config.toml
model = "image classifier"
dataset = "Sentinel-2 satellite tiles (TerraMesh)"
train_examples = 145000
image_size = 64
crop_scale_min = 0.5
horizontal_flip = false
translate = 0.06
color_jitter = 0.1
targets = ["main land cover"]
num_classes = 9
arch = "vit"
norm = "layernorm"
norm_position = "pre"
hidden_act = "swiglu"
mlp_ratio = 4
head_dim = 64
fused_qkv = false
bias = "qkv"
qk_norm = false
parallel_block = false
inner_norm = true
moe = "expert_choice"
num_experts = 64
moe_every = 2
expert_mlp_ratio = 1
experts_per_token = 2
shared_expert = false
patch_size = [4, 4]
conv_stem = false
layers = 8
width = 160
positions = "sincos"
pooling = "attention"
label_smoothing = 0.2
loss = "cross_entropy"
residual_init = "none"
optimizer = "soap"
beta2 = 0.99
learning_rate = 0.0033
beta1 = 0.9
shampoo_beta = 0.99
eps = 1e-08
precondition_frequency = 50
max_precond_dim = 1024
one_sided = true
adamw_lr_other_params = 0.0021
max_steps = 15400
batch_size = 256
epochs = 27.2
lr_schedule = "wsd"
decay_fraction = 0.3
final_lr_fraction = 0.1
warmup_steps = 460
weight_decay = 0.05
adamw_weight_decay_other_params = 0.01
Rows from block 3 of a small image classifier, named by matrix and row number. Rows with one number within an expert belong to one neuron, the router's apart. Each number is 50 + 10 x the weight over its row's rms, rounded and kept within 0 to 99. All counts start at 0.
After each expert's rows are labels from the 100 images, of 14848, where the router gives the expert most weight on average: "strongest on" is what is common among them. Only what is clearly more common there than usual is listed. The data: Sentinel-2 satellite tiles (TerraMesh). In brackets: how many of the 100.
# router: router (model.blocks.3.mlp.router.weight, 64x160, trained with AdamW), inputs 120-159
# gate: expert gate (model.blocks.3.mlp.gate, 64x160x160), inputs 120-159
# up: expert up (model.blocks.3.mlp.up, 64x160x160), inputs 120-159
# down: expert down (model.blocks.3.mlp.down, 64x160x160, transposed), outputs 120-159

# expert 59
router.59:42 56 55 47 44 53 35 41 65 52 54 64 63 53 47 32 50 41 36 57 57 32 39 50 51 45 37 43 63 46 65 58 59 33 65 34 71 31 50 45
gate.0:57 56 51 44 34 40 51 45 54 59 59 62 51 53 65 68 53 32 48 54 45 57 51 35 58 60 46 56 32 36 40 61 31 43 41 61 47 55 61 52
up.0:58 56 58 47 38 32 43 34 66 62 57 61 58 46 64 62 50 30 43 64 50 48 57 43 51 53 36 43 38 35 47 63 38 35 54 47 57 40 58 52
down.0:42 56 55 58 49 49 40 59 48 48 60 66 59 55 61 46 45 62 40 28 39 64 37 42 42 40 59 45 47 48 42 58 45 57 59 54 50 31 55 45
gate.1:64 54 43 44 56 60 63 57 33 44 41 46 37 49 38 52 52 57 69 43 49 61 54 47 49 48 61 60 24 62 47 46 30 60 36 61 42 64 57 56
up.1:42 13 42 35 52 42 34 60 51 50 45 49 48 63 40 52 58 48 61 40 66 50 44 47 51 53 48 56 62 43 33 74 52 45 41 44 45 56 50 51
down.1:36 38 36 45 52 49 52 60 43 30 57 34 34 56 55 31 44 44 58 50 53 54 48 55 30 82 53 40 62 45 39 48 32 50 56 54 44 72 38 48
gate.2:42 47 40 62 53 71 51 61 56 36 71 46 40 46 58 62 59 40 44 56 52 53 30 60 33 54 55 56 38 61 49 42 48 66 46 55 35 59 54 51
up.2:55 55 55 43 58 45 26 64 58 47 72 29 43 40 45 61 66 54 47 43 56 46 38 59 44 52 46 56 48 47 37 59 55 57 45 50 43 51 55 39
down.2:26 34 35 47 57 46 36 69 48 37 55 53 53 47 52 33 31 50 46 60 64 53 45 52 54 62 48 40 53 54 45 51 50 62 61 50 29 75 62 39
gate.3:57 53 58 49 47 46 47 54 33 47 44 34 33 52 48 64 50 60 61 36 42 70 46 39 50 43 66 62 33 56 28 38 56 72 34 60 39 67 54 54
up.3:42 42 51 32 55 53 53 41 59 52 60 57 54 47 44 61 38 55 51 71 53 45 39 49 64 52 49 34 71 49 52 57 57 42 67 46 52 32 58 59
down.3:53 55 64 62 68 56 60 37 40 44 53 48 54 50 46 56 65 59 46 53 49 55 51 54 44 26 45 58 53 38 72 51 45 66 39 46 62 48 61 48
gate.4:41 51 51 70 36 40 53 30 57 56 52 60 64 69 56 48 44 38 51 64 36 49 38 36 45 53 50 52 63 44 39 62 57 40 62 38 52 44 59 48
up.4:54 53 40 36 65 59 52 63 42 45 48 32 38 52 51 69 45 53 55 47 54 60 42 54 46 48 49 68 45 60 47 41 31 63 48 53 49 49 31 64
down.4:49 46 44 51 54 28 45 29 50 56 46 45 68 64 40 59 72 60 54 42 53 37 41 52 61 56 48 57 38 44 62 52 44 42 52 44 57 40 58 50
gate.5:57 61 63 46 51 44 72 59 40 42 52 49 48 64 47 60 51 59 63 51 61 60 52 50 53 55 58 51 45 51 62 42 45 48 39 66 46 67 39 65
up.5:55 63 45 64 44 59 41 54 56 59 60 48 45 45 54 46 62 32 39 30 36 59 43 42 49 54 39 60 58 41 28 56 50 55 47 41 46 47 48 52
down.5:56 40 45 30 46 50 48 43 58 52 48 49 48 49 40 52 46 50 44 54 46 62 36 42 51 61 58 48 48 41 58 47 42 45 38 54 48 51 41 50
strongest on: snow or ice (54); clouds (41); main land cover: snow or ice (39); main land cover: clouds (36)

# expert 12
router.12:45 49 59 57 31 42 67 47 38 39 46 59 61 53 46 34 62 47 49 43 45 61 60 44 52 61 56 67 69 45 48 50 68 48 34 42 52 57 33 44
gate.0:42 43 48 54 36 53 61 36 38 50 42 55 57 52 56 36 53 55 41 45 56 63 54 41 45 54 58 70 65 30 46 52 62 39 36 47 53 73 42 51
up.0:42 41 60 55 65 68 53 45 45 35 53 46 71 62 57 49 62 54 52 61 57 54 38 60 42 59 52 40 43 57 54 40 50 24 43 37 47 65 44 46
down.0:57 47 34 50 50 41 54 35 62 46 63 67 39 56 54 48 52 42 65 50 50 62 40 27 50 53 43 76 52 30 51 41 59 57 57 44 48 39 66 23
gate.1:68 58 61 50 56 48 46 60 74 62 53 36 41 48 48 54 71 53 57 30 56 39 46 67 52 38 29 36 60 54 41 57 45 36 57 67 61 36 66 65
up.1:45 66 64 68 43 38 45 46 55 56 43 47 64 63 56 49 59 55 47 40 65 62 35 52 35 48 42 54 52 39 46 44 56 31 35 54 57 62 55 53
down.1:21 50 56 42 51 51 32 50 44 45 45 48 52 51 23 57 52 50 43 47 38 51 50 63 31 67 53 76 68 39 53 52 50 48 56 39 68 56 51 73
gate.2:53 53 62 50 36 43 70 48 49 57 54 64 74 50 38 42 58 37 58 59 49 52 53 55 43 60 49 57 57 43 58 54 58 41 40 57 68 46 40 41
up.2:55 51 60 47 38 42 76 58 53 49 50 66 75 39 49 46 59 37 60 55 48 48 59 55 55 66 44 57 55 54 61 66 57 41 44 58 57 46 40 45
down.2:46 67 62 43 45 64 45 62 44 44 40 43 63 37 48 48 44 54 59 38 59 45 48 56 31 51 56 50 47 59 37 37 46 61 24 45 69 57 60 40
gate.3:49 42 44 55 36 49 56 61 40 49 60 61 48 52 42 41 30 57 51 50 55 46 55 37 57 33 46 54 55 49 56 47 67 64 48 62 47 57 53 42
up.3:52 71 61 50 69 48 48 43 62 46 40 43 52 52 58 70 68 44 51 48 45 53 40 70 44 60 52 48 43 54 41 54 30 40 51 44 59 39 45 58
down.3:47 44 44 60 63 35 45 46 51 49 57 54 54 63 55 56 58 52 46 52 44 68 62 48 54 35 49 69 55 64 46 57 45 48 51 42 39 42 57 44
gate.4:62 56 54 58 43 50 48 54 47 44 39 46 57 59 35 47 61 60 53 31 73 46 55 64 37 33 49 44 39 43 55 63 55 54 43 45 55 57 49 46
up.4:67 65 54 39 55 42 47 38 56 57 56 48 53 46 56 52 46 46 54 70 41 51 50 47 59 45 36 51 54 52 42 61 40 50 57 68 63 33 48 45
down.4:43 54 45 48 40 49 57 43 65 30 42 44 65 53 48 40 54 60 59 39 46 56 48 55 55 29 53 44 49 52 50 66 52 42 47 53 39 37 51 49
gate.5:66 39 46 64 48 43 60 38 41 45 60 55 46 45 29 48 43 51 49 44 65 51 48 46 51 51 60 47 41 51 58 64 49 54 61 71 63 48 40 59
up.5:54 45 36 38 51 53 51 68 55 76 41 39 40 29 38 35 50 40 45 52 45 53 49 63 64 44 39 45 54 37 65 42 48 46 56 52 61 41 61 58
down.5:40 75 56 55 50 28 39 61 61 54 46 62 41 47 37 53 58 34 59 44 45 69 62 42 46 53 35 35 52 44 53 46 35 42 58 53 54 37 46 24
strongest on: trees (100); main land cover: trees (97); clouds (83)

# expert 18
router.18:44 37 56 42 66 67 55 56 31 37 33 42 32 33 44 51 62 54 50 41 51 26 53 54 61 52 68 41 48 70 54 67 50 42 62 56 56 40 56 62
gate.0:57 45 38 31 36 39 75 64 57 64 50 53 40 19 36 38 46 36 55 59 65 48 54 49 57 46 46 48 46 46 55 74 47 38 47 53 67 53 64 30
up.0:33 44 58 58 63 43 25 49 46 33 52 54 47 64 52 64 54 75 51 30 45 51 54 36 39 54 56 49 45 49 41 53 60 59 47 43 45 54 33 45
down.0:39 70 42 47 45 57 51 50 44 37 35 54 57 48 41 33 35 48 58 55 55 40 64 52 50 38 65 53 58 51 46 49 56 48 43 69 52 61 42 58
gate.1:56 24 43 64 61 54 71 59 51 40 43 64 64 31 47 37 51 34 48 46 52 61 62 51 59 63 42 50 58 33 52 62 43 33 47 49 61 50 59 30
up.1:45 26 38 52 57 42 70 65 40 39 45 62 64 30 50 43 45 40 52 40 64 54 67 61 55 60 47 50 60 43 55 60 29 37 52 47 61 46 55 36
down.1:67 36 52 54 49 40 30 31 47 60 64 37 56 55 64 55 50 54 45 42 33 52 48 55 64 49 37 46 41 53 57 44 42 44 64 37 40 39 69 51
gate.2:46 36 41 50 31 47 46 56 69 48 55 51 42 37 48 54 52 56 48 64 50 34 69 55 59 62 60 41 38 33 57 40 76 48 32 59 57 78 73 46
up.2:64 70 43 55 63 39 52 49 45 62 49 49 67 58 55 43 44 45 45 39 68 73 36 50 42 48 26 56 46 47 51 55 32 43 61 50 39 36 31 64
down.2:46 53 50 54 45 27 67 59 55 63 55 48 51 36 42 49 51 43 54 58 44 62 57 37 56 54 47 28 70 37 47 58 55 66 51 76 56 37 52 55
gate.3:61 48 55 59 43 43 58 66 39 64 56 44 49 50 47 66 39 53 52 38 28 70 45 28 53 55 53 59 47 33 53 29 54 59 46 56 41 53 52 51
up.3:49 41 49 41 58 38 58 69 40 52 57 56 49 53 46 61 40 53 46 46 27 61 47 40 57 52 57 47 51 46 60 43 58 66 59 67 50 39 56 54
down.3:51 46 45 55 39 37 41 58 36 66 51 44 54 46 49 44 43 31 75 47 38 42 56 50 29 32 49 61 60 47 54 62 51 40 61 50 47 36 54 32
gate.4:51 61 56 51 53 54 49 61 38 59 35 45 48 51 52 49 53 38 20 47 46 48 56 61 54 71 64 39 64 40 43 47 54 47 62 47 64 37 59 68
up.4:48 61 57 49 55 53 48 61 36 56 32 47 44 49 54 52 61 39 23 46 49 46 58 66 54 73 65 42 60 45 44 48 50 48 62 46 67 38 53 68
down.4:68 29 49 48 48 54 32 42 52 61 45 49 47 59 46 40 41 34 47 21 36 59 53 56 51 42 59 47 43 53 62 36 75 49 71 41 33 66 57 47
gate.5:42 58 45 70 41 63 67 46 44 44 44 48 39 40 52 60 55 33 51 48 43 64 44 58 40 55 62 58 46 45 45 63 46 65 46 54 64 52 49 47
up.5:34 58 42 55 58 69 61 41 50 34 49 57 37 53 51 46 61 40 43 51 62 67 60 58 50 50 56 53 41 59 58 44 67 64 53 50 73 46 45 42
down.5:59 37 51 34 68 52 54 32 54 59 52 45 57 67 32 55 44 37 46 65 48 53 36 50 42 59 66 58 58 39 52 52 63 54 37 41 48 58 46 60
strongest on: clouds (73); main land cover: clouds (29)

# expert 6
router.6:49 59 58 59 41 32 62 50 43 48 63 59 58 50 36 58 63 68 42 33 52 55 52 37 59 67 54 50 52 59 58 59 34 56 34 70 41 65 43 60
gate.0:34 74 66 33 64 50 52 46 62 47 37 41 55 51 55 57 53 36 55 51 50 57 65 56 61 61 50 47 61 50 42 48 68 35 46 51 49 48 45 42
up.0:31 70 55 30 52 52 60 47 59 46 37 54 59 49 49 49 49 41 53 57 50 55 69 55 67 63 55 52 50 51 45 58 61 40 52 62 48 44 49 55
down.0:50 44 44 43 68 35 53 47 51 45 49 54 49 51 49 34 44 67 55 44 46 49 43 49 56 53 48 73 55 45 49 51 54 50 36 53 52 26 56 65
gate.1:58 38 58 57 67 66 59 56 62 54 44 42 44 40 48 52 51 37 44 61 47 40 62 64 44 45 40 37 48 58 42 32 55 47 61 31 56 33 61 59
up.1:35 49 50 64 44 44 65 34 44 44 59 54 72 47 53 29 55 58 43 37 50 62 51 41 47 53 52 59 53 58 46 60 55 47 40 64 57 71 60 66
down.1:36 64 52 60 40 65 52 50 41 69 50 38 50 62 52 48 50 38 46 52 49 35 56 39 40 51 58 33 50 49 58 58 48 52 52 56 52 65 58 28
gate.2:62 46 49 54 58 62 42 56 65 45 48 49 54 39 56 39 39 35 54 68 52 39 37 66 50 60 36 45 45 48 48 34 46 47 67 51 54 36 61 38
up.2:43 56 53 46 55 40 48 48 48 66 59 45 33 69 57 64 71 46 44 37 66 52 46 57 40 44 65 42 42 49 54 62 16 36 37 46 68 54 36 51
down.2:38 59 46 43 30 53 43 27 46 66 49 56 49 63 40 59 40 47 44 63 63 51 59 36 44 67 40 55 50 52 54 43 53 45 60 43 50 57 57 40
gate.3:42 67 59 44 59 44 39 63 58 56 49 45 55 56 56 65 47 39 32 41 58 52 46 59 60 71 44 59 50 49 48 54 35 30 41 53 55 54 56 50
up.3:38 65 61 49 54 42 45 62 60 49 59 47 56 55 53 59 51 40 33 37 53 52 45 55 66 68 47 51 57 46 52 63 37 34 35 58 52 64 54 55
down.3:69 61 54 54 72 47 38 56 53 39 47 53 45 44 50 42 47 66 61 36 45 56 52 56 56 52 41 43 34 51 60 59 50 42 43 52 57 31 53 52
gate.4:61 45 33 42 62 55 38 53 56 52 39 41 37 39 43 39 41 35 40 47 53 48 59 57 39 49 46 69 61 58 47 59 51 47 58 43 55 35 55 46
up.4:51 31 40 57 53 52 52 55 53 47 51 60 37 46 61 43 53 42 26 62 72 55 53 48 57 61 52 56 63 43 51 57 44 33 50 43 44 48 59 47
down.4:60 42 42 67 72 44 63 48 47 49 49 28 44 57 47 51 50 52 50 50 46 31 61 41 43 48 39 56 43 63 43 54 43 50 50 51 56 33 24 54
gate.5:40 35 35 58 35 44 42 44 51 39 56 54 36 34 54 47 41 42 43 45 50 45 67 45 51 60 58 48 45 68 51 73 42 57 50 70 59 61 50 42
up.5:66 54 51 37 65 65 50 54 51 62 34 45 59 68 44 51 53 41 49 64 61 59 35 61 48 35 36 56 54 40 42 28 60 45 58 25 42 31 54 63
down.5:55 59 51 41 41 37 68 54 61 68 47 58 57 62 44 56 43 48 65 52 43 51 47 29 43 42 53 39 65 46 46 39 48 57 61 50 36 44 50 46
strongest on: water (95); main land cover: water (91)

# expert 48
router.48:43 39 45 52 52 34 47 60 41 56 55 56 53 56 44 62 53 62 39 27 40 62 58 33 56 45 58 51 52 37 45 65 62 62 34 41 37 68 46 44
gate.0:37 68 69 58 61 54 60 53 58 37 51 57 80 50 62 63 81 49 56 51 50 46 57 62 37 47 49 33 41 46 49 61 45 42 48 53 51 51 48 53
up.0:33 47 47 58 70 47 62 39 38 55 37 55 60 62 55 56 73 52 52 46 41 65 43 55 50 43 66 58 61 46 43 56 60 44 41 40 41 54 46 52
down.0:25 43 50 53 53 47 36 49 53 48 46 43 45 53 60 41 40 61 34 62 52 79 65 35 50 52 45 50 41 45 64 64 63 51 49 47 42 65 55 49
gate.1:56 23 55 67 53 42 69 34 43 43 54 55 42 46 57 44 51 50 57 39 41 62 52 40 37 47 58 60 56 52 48 56 72 60 50 40 54 52 42 32
up.1:48 70 49 38 42 66 35 71 60 58 53 38 63 53 48 45 49 42 43 59 61 39 48 63 64 51 40 40 38 46 61 37 31 37 50 63 46 47 59 63
down.1:55 42 50 48 54 56 48 47 51 47 49 55 56 62 63 45 50 60 47 47 75 63 53 36 60 51 61 31 47 48 50 53 67 53 41 36 53 74 50 50
gate.2:45 75 68 55 45 53 40 67 57 40 56 37 43 51 63 55 52 51 52 45 57 40 66 38 66 65 53 31 45 39 37 40 51 42 45 54 42 56 57 47
up.2:52 39 29 58 51 59 74 33 41 48 40 69 43 49 48 49 39 53 55 51 29 61 57 46 48 53 58 63 40 62 34 67 43 64 53 62 68 45 47 54
down.2:51 53 58 58 33 59 44 58 28 44 66 26 54 63 63 33 42 59 50 60 48 42 53 41 44 51 59 55 38 43 49 53 36 56 60 44 31 56 53 54
gate.3:51 62 69 34 62 48 36 44 66 56 65 52 50 55 58 54 65 44 47 56 55 29 48 53 41 58 36 29 58 47 49 45 40 34 44 50 50 48 49 48
up.3:58 54 50 49 53 62 65 65 54 57 38 25 42 34 31 47 35 29 62 60 43 55 51 57 68 61 50 46 52 52 53 36 51 47 62 49 65 35 54 65
down.3:56 38 48 47 44 42 64 54 40 44 59 51 51 55 49 43 48 39 42 60 39 57 50 63 59 42 54 57 60 50 77 41 46 44 45 54 42 56 44 48
gate.4:58 56 54 49 31 54 48 61 61 31 57 45 49 56 51 45 55 45 54 66 68 34 55 56 50 59 34 42 40 42 48 54 56 58 63 71 56 41 56 43
up.4:34 25 43 65 59 69 49 47 43 35 59 48 47 32 57 45 41 37 49 49 41 55 44 53 44 54 57 59 45 54 62 53 63 51 52 43 57 54 53 22
down.4:54 42 56 63 40 65 30 38 32 56 39 40 30 31 54 39 42 44 54 52 49 55 64 38 55 49 63 35 43 39 33 42 48 45 55 30 40 42 45 48
gate.5:55 38 31 42 31 49 64 51 40 50 34 61 47 59 49 36 45 65 54 60 51 47 74 53 53 53 45 59 43 47 60 41 56 58 52 56 40 52 60 77
up.5:45 36 38 56 36 47 60 45 33 49 36 72 50 55 39 58 59 66 53 45 48 53 67 38 62 60 64 59 45 46 53 48 63 62 42 49 39 57 48 51
down.5:57 50 45 46 32 52 62 34 61 46 54 44 45 57 41 37 50 51 58 56 75 54 37 47 64 57 59 60 51 43 58 55 48 47 54 42 71 33 31 43
strongest on: clouds (94); trees (91); main land cover: trees (87)

# expert 45
router.45:60 41 48 35 56 38 40 65 64 40 36 51 34 38 52 48 53 56 62 58 66 38 33 59 46 62 58 50 54 57 54 38 53 60 75 64 27 40 57 48
gate.0:66 36 54 38 62 54 55 59 31 66 37 43 48 49 33 57 45 54 76 40 37 38 41 45 37 38 50 63 54 63 31 55 59 60 68 51 33 34 49 39
up.0:35 53 33 57 31 59 54 41 61 45 53 69 27 46 47 51 56 43 40 52 55 67 59 42 50 56 71 51 47 56 52 55 55 53 41 51 67 52 61 41
down.0:61 52 32 77 43 41 54 39 54 39 62 55 44 31 31 39 57 56 62 50 74 59 46 43 60 47 40 45 44 50 54 40 55 48 44 55 50 22 56 49
gate.1:44 54 57 46 26 32 48 44 44 60 41 63 34 49 72 34 43 59 39 46 57 37 61 28 52 55 45 61 53 32 30 41 61 51 49 57 54 51 60 43
up.1:54 36 36 57 41 37 41 45 72 42 68 57 53 51 49 65 50 19 41 59 37 60 53 58 59 59 43 46 48 53 49 54 47 41 44 48 50 54 58 40
down.1:41 46 40 39 56 41 34 39 57 45 52 47 63 55 60 46 59 46 39 51 43 53 45 65 55 55 39 37 59 38 31 53 41 33 61 38 50 44 64 51
gate.2:32 35 46 48 63 53 55 64 45 43 62 42 52 54 31 39 53 52 56 43 43 57 30 39 48 47 49 38 63 67 51 62 75 37 53 39 48 49 53 59
up.2:39 37 52 46 58 58 58 64 48 34 61 66 48 44 58 48 52 53 54 56 51 49 52 63 48 60 45 41 47 59 60 52 64 57 61 50 52 47 64 41
down.2:39 40 49 49 44 52 68 44 69 54 56 41 36 39 48 37 43 49 31 59 52 56 35 58 52 42 47 60 66 62 39 39 49 36 75 38 64 49 61 40
gate.3:42 61 58 51 65 58 51 45 47 53 58 43 45 47 28 53 53 42 34 21 46 66 52 55 54 46 49 45 35 42 61 64 53 47 40 42 64 62 29 46
up.3:57 79 67 44 27 54 31 50 60 50 43 48 55 55 54 41 39 57 51 65 47 39 44 59 36 46 37 57 66 40 46 46 59 61 41 48 50 50 51 50
down.3:48 38 54 41 56 52 49 64 51 40 37 54 36 64 41 49 52 42 39 58 79 63 51 54 50 42 63 37 65 59 52 61 41 51 48 63 49 38 57 48
gate.4:63 45 63 48 70 47 45 56 41 54 56 24 57 63 37 61 55 50 51 48 35 47 46 58 27 32 46 42 49 57 54 38 43 58 62 53 45 41 34 46
up.4:43 57 46 59 31 50 55 41 60 45 48 68 35 33 61 38 46 51 48 42 60 56 57 33 71 63 55 59 51 44 45 63 63 40 36 49 56 58 62 48
down.4:67 55 43 69 41 54 57 30 41 47 53 58 34 37 38 53 43 60 67 44 58 60 51 45 37 48 50 46 59 46 54 35 42 51 65 48 47 31 47 49
gate.5:24 70 51 49 41 43 40 47 34 43 50 50 39 62 59 48 52 44 31 48 44 54 54 74 53 61 67 42 55 42 61 43 35 46 53 45 61 52 49 65
up.5:71 40 52 44 70 46 59 49 63 66 57 47 65 42 32 58 55 60 61 34 52 45 51 28 48 32 30 54 40 48 42 58 68 57 47 47 46 49 39 42
down.5:58 56 48 71 65 44 59 67 67 47 53 54 59 61 31 42 56 49 48 51 62 39 40 43 51 57 20 51 54 29 55 53 50 71 51 51 68 54 40 49
strongest on: built area (72); bare ground (65); main land cover: built area (28)

# expert 42
router.42:59 45 53 41 79 51 43 40 38 46 60 28 59 47 54 56 37 42 39 60 61 60 38 58 37 43 40 32 57 42 67 59 47 36 64 40 51 39 48 54
gate.0:37 50 58 45 39 44 37 39 63 52 31 56 38 46 46 44 48 57 60 35 57 48 59 59 46 52 58 62 49 71 31 60 56 59 40 49 51 60 45 40
up.0:51 46 56 42 45 48 28 42 75 60 29 40 43 47 48 51 55 45 51 52 57 42 61 69 27 53 33 53 49 61 43 49 35 45 46 34 44 52 49 40
down.0:48 38 47 37 53 22 54 64 49 43 53 60 55 63 39 58 50 52 71 39 33 62 43 45 47 45 37 36 63 50 53 48 33 44 33 51 42 50 55 34
gate.1:63 40 58 30 50 41 46 54 42 71 44 45 50 57 48 54 44 36 41 58 54 43 61 56 32 45 55 58 35 37 58 44 70 43 47 38 58 49 45 40
up.1:44 60 62 71 55 61 47 39 66 38 45 54 55 46 60 31 52 47 35 57 61 51 51 31 67 64 39 40 54 54 55 38 55 47 51 49 43 51 55 60
down.1:47 36 52 58 71 28 52 38 49 66 50 53 49 42 56 48 39 41 44 54 65 60 57 55 47 55 48 62 47 43 42 73 33 45 45 57 77 83 54 49
gate.2:53 55 46 48 45 62 59 52 44 38 42 60 39 48 65 77 48 48 63 41 52 55 51 71 39 56 57 64 42 53 49 60 50 45 40 49 55 59 37 37
up.2:49 37 65 62 51 69 35 28 48 15 44 43 46 43 53 55 37 45 51 45 43 54 56 41 43 41 47 48 48 65 63 47 72 36 47 37 57 55 32 39
down.2:46 41 54 58 46 52 47 63 30 47 66 63 47 57 49 63 51 39 44 40 46 75 48 63 53 39 48 63 54 75 33 58 57 53 62 49 51 42 58 45
gate.3:51 46 51 51 48 66 41 39 73 47 32 46 36 62 55 60 49 40 54 64 79 52 46 65 50 61 43 56 58 53 44 34 44 33 36 49 53 61 45 40
up.3:62 54 55 45 53 42 45 43 74 54 41 39 49 41 26 52 71 42 50 46 80 50 52 51 41 48 36 52 44 51 33 55 45 42 51 39 50 50 40 47
down.3:39 42 44 61 52 45 50 47 42 50 52 64 66 28 57 61 32 62 63 35 42 46 41 41 64 32 54 32 48 60 35 57 65 50 38 50 35 40 56 47
gate.4:59 58 52 51 49 68 33 63 56 54 52 37 31 67 52 71 41 43 50 50 46 52 47 62 49 54 61 70 39 46 45 42 41 65 33 56 55 66 44 48
up.4:38 52 47 37 38 41 56 29 42 53 42 64 61 44 48 40 50 47 55 61 48 44 54 26 52 57 43 40 68 34 40 50 54 39 57 46 62 40 57 47
down.4:58 49 52 50 43 57 51 30 61 47 31 46 53 45 36 38 49 49 58 49 57 43 55 38 54 74 39 17 54 39 59 53 56 36 57 39 50 61 49 49
gate.5:57 39 44 57 55 65 36 53 41 44 59 48 55 63 61 60 37 36 59 71 46 48 39 54 39 55 40 58 42 42 50 36 42 52 52 45 35 45 61 38
up.5:51 32 45 55 55 62 41 49 44 40 56 53 57 65 63 59 30 33 53 72 41 49 40 46 47 57 40 61 52 41 55 33 51 47 54 45 45 46 65 33
down.5:40 48 43 62 40 49 46 51 69 54 63 44 61 53 60 64 64 40 49 23 41 51 47 37 56 66 56 12 54 49 46 49 59 51 55 38 47 29 53 53
strongest on: snow or ice (99); main land cover: snow or ice (94)

# expert 0
router.0:55 51 60 62 47 58 60 46 68 61 59 43 74 44 39 56 66 39 52 66 48 29 63 56 36 49 36 39 49 63 45 52 42 66 56 51 47 58 39 58
gate.0:64 58 58 45 56 53 38 55 50 40 50 48 39 46 47 29 49 34 49 42 56 50 65 49 51 64 44 56 44 66 51 37 45 57 37 67 45 70 52 45
up.0:28 54 45 53 50 42 59 46 40 54 45 55 55 56 59 65 42 70 50 45 40 57 33 47 55 39 62 50 55 40 50 62 54 46 48 33 67 40 43 46
down.0:54 44 24 61 45 49 47 33 57 50 54 48 46 52 68 47 53 61 43 62 62 44 44 35 43 25 63 45 67 41 45 54 69 58 59 51 17 66 56 55
gate.1:42 25 44 47 66 51 50 41 39 45 36 35 33 48 44 58 46 57 47 43 60 74 43 49 63 53 66 56 43 61 41 30 49 38 41 45 40 67 54 43
up.1:55 63 63 39 44 42 63 56 41 51 60 50 69 50 42 43 43 39 49 51 41 28 46 52 52 56 49 49 74 20 61 59 57 69 55 52 62 39 27 51
down.1:42 52 43 50 59 50 61 66 47 44 47 47 56 39 47 62 48 59 58 53 47 42 54 62 53 67 59 54 60 67 60 40 66 31 58 19 57 60 61 61
gate.2:65 57 55 46 74 57 38 58 49 59 46 53 55 64 66 37 60 34 46 48 74 49 60 65 46 60 45 31 55 51 61 35 52 45 38 50 66 61 54 42
up.2:57 26 19 33 51 61 54 48 41 29 61 43 34 40 34 41 48 48 59 60 51 60 30 54 50 47 51 54 65 52 56 65 53 51 56 49 50 41 62 41
down.2:52 50 46 48 63 58 68 53 48 66 49 41 56 53 43 53 56 59 40 44 38 45 61 46 50 51 50 55 47 53 55 57 62 65 60 63 66 36 48 61
gate.3:65 53 53 52 48 50 54 66 49 43 30 55 52 49 48 33 48 54 52 50 47 46 42 65 41 57 37 56 43 60 43 59 45 55 57 62 30 49 61 47
up.3:31 48 52 48 53 42 46 40 51 54 64 46 43 41 59 65 45 44 43 41 44 59 59 46 52 48 69 45 58 46 64 47 63 39 35 45 70 57 44 50
down.3:55 51 67 54 49 55 65 48 38 40 55 48 57 47 43 64 36 57 42 41 42 51 43 47 40 46 46 52 68 47 36 56 39 44 35 55 44 48 36 46
gate.4:38 50 39 43 47 42 38 68 44 37 56 37 49 33 53 49 42 47 45 52 46 46 37 61 66 70 46 66 39 65 58 39 55 35 50 60 44 64 56 37
up.4:55 35 35 52 69 45 48 45 52 52 57 56 55 64 52 49 45 49 51 49 63 58 40 43 53 38 47 42 45 46 53 78 50 31 45 52 43 53 77 50
down.4:52 48 45 47 51 38 43 46 49 43 58 41 39 59 43 50 45 44 45 40 50 60 50 41 54 39 49 65 53 38 50 57 53 47 53 58 68 49 52 42
gate.5:51 57 75 39 58 25 47 51 53 57 35 42 52 47 52 48 45 48 39 33 48 64 43 37 64 53 37 48 46 33 48 63 45 36 58 58 73 45 53 44
up.5:28 39 52 55 46 47 44 51 37 43 38 58 48 43 52 45 37 42 46 56 30 48 49 58 52 50 70 55 40 60 65 38 59 50 46 59 34 60 63 33
down.5:57 41 61 56 47 49 42 47 57 32 43 48 54 47 35 48 44 59 63 48 51 38 31 45 49 51 44 56 44 49 49 61 56 43 43 51 38 60 43 46
strongest on: snow or ice (45)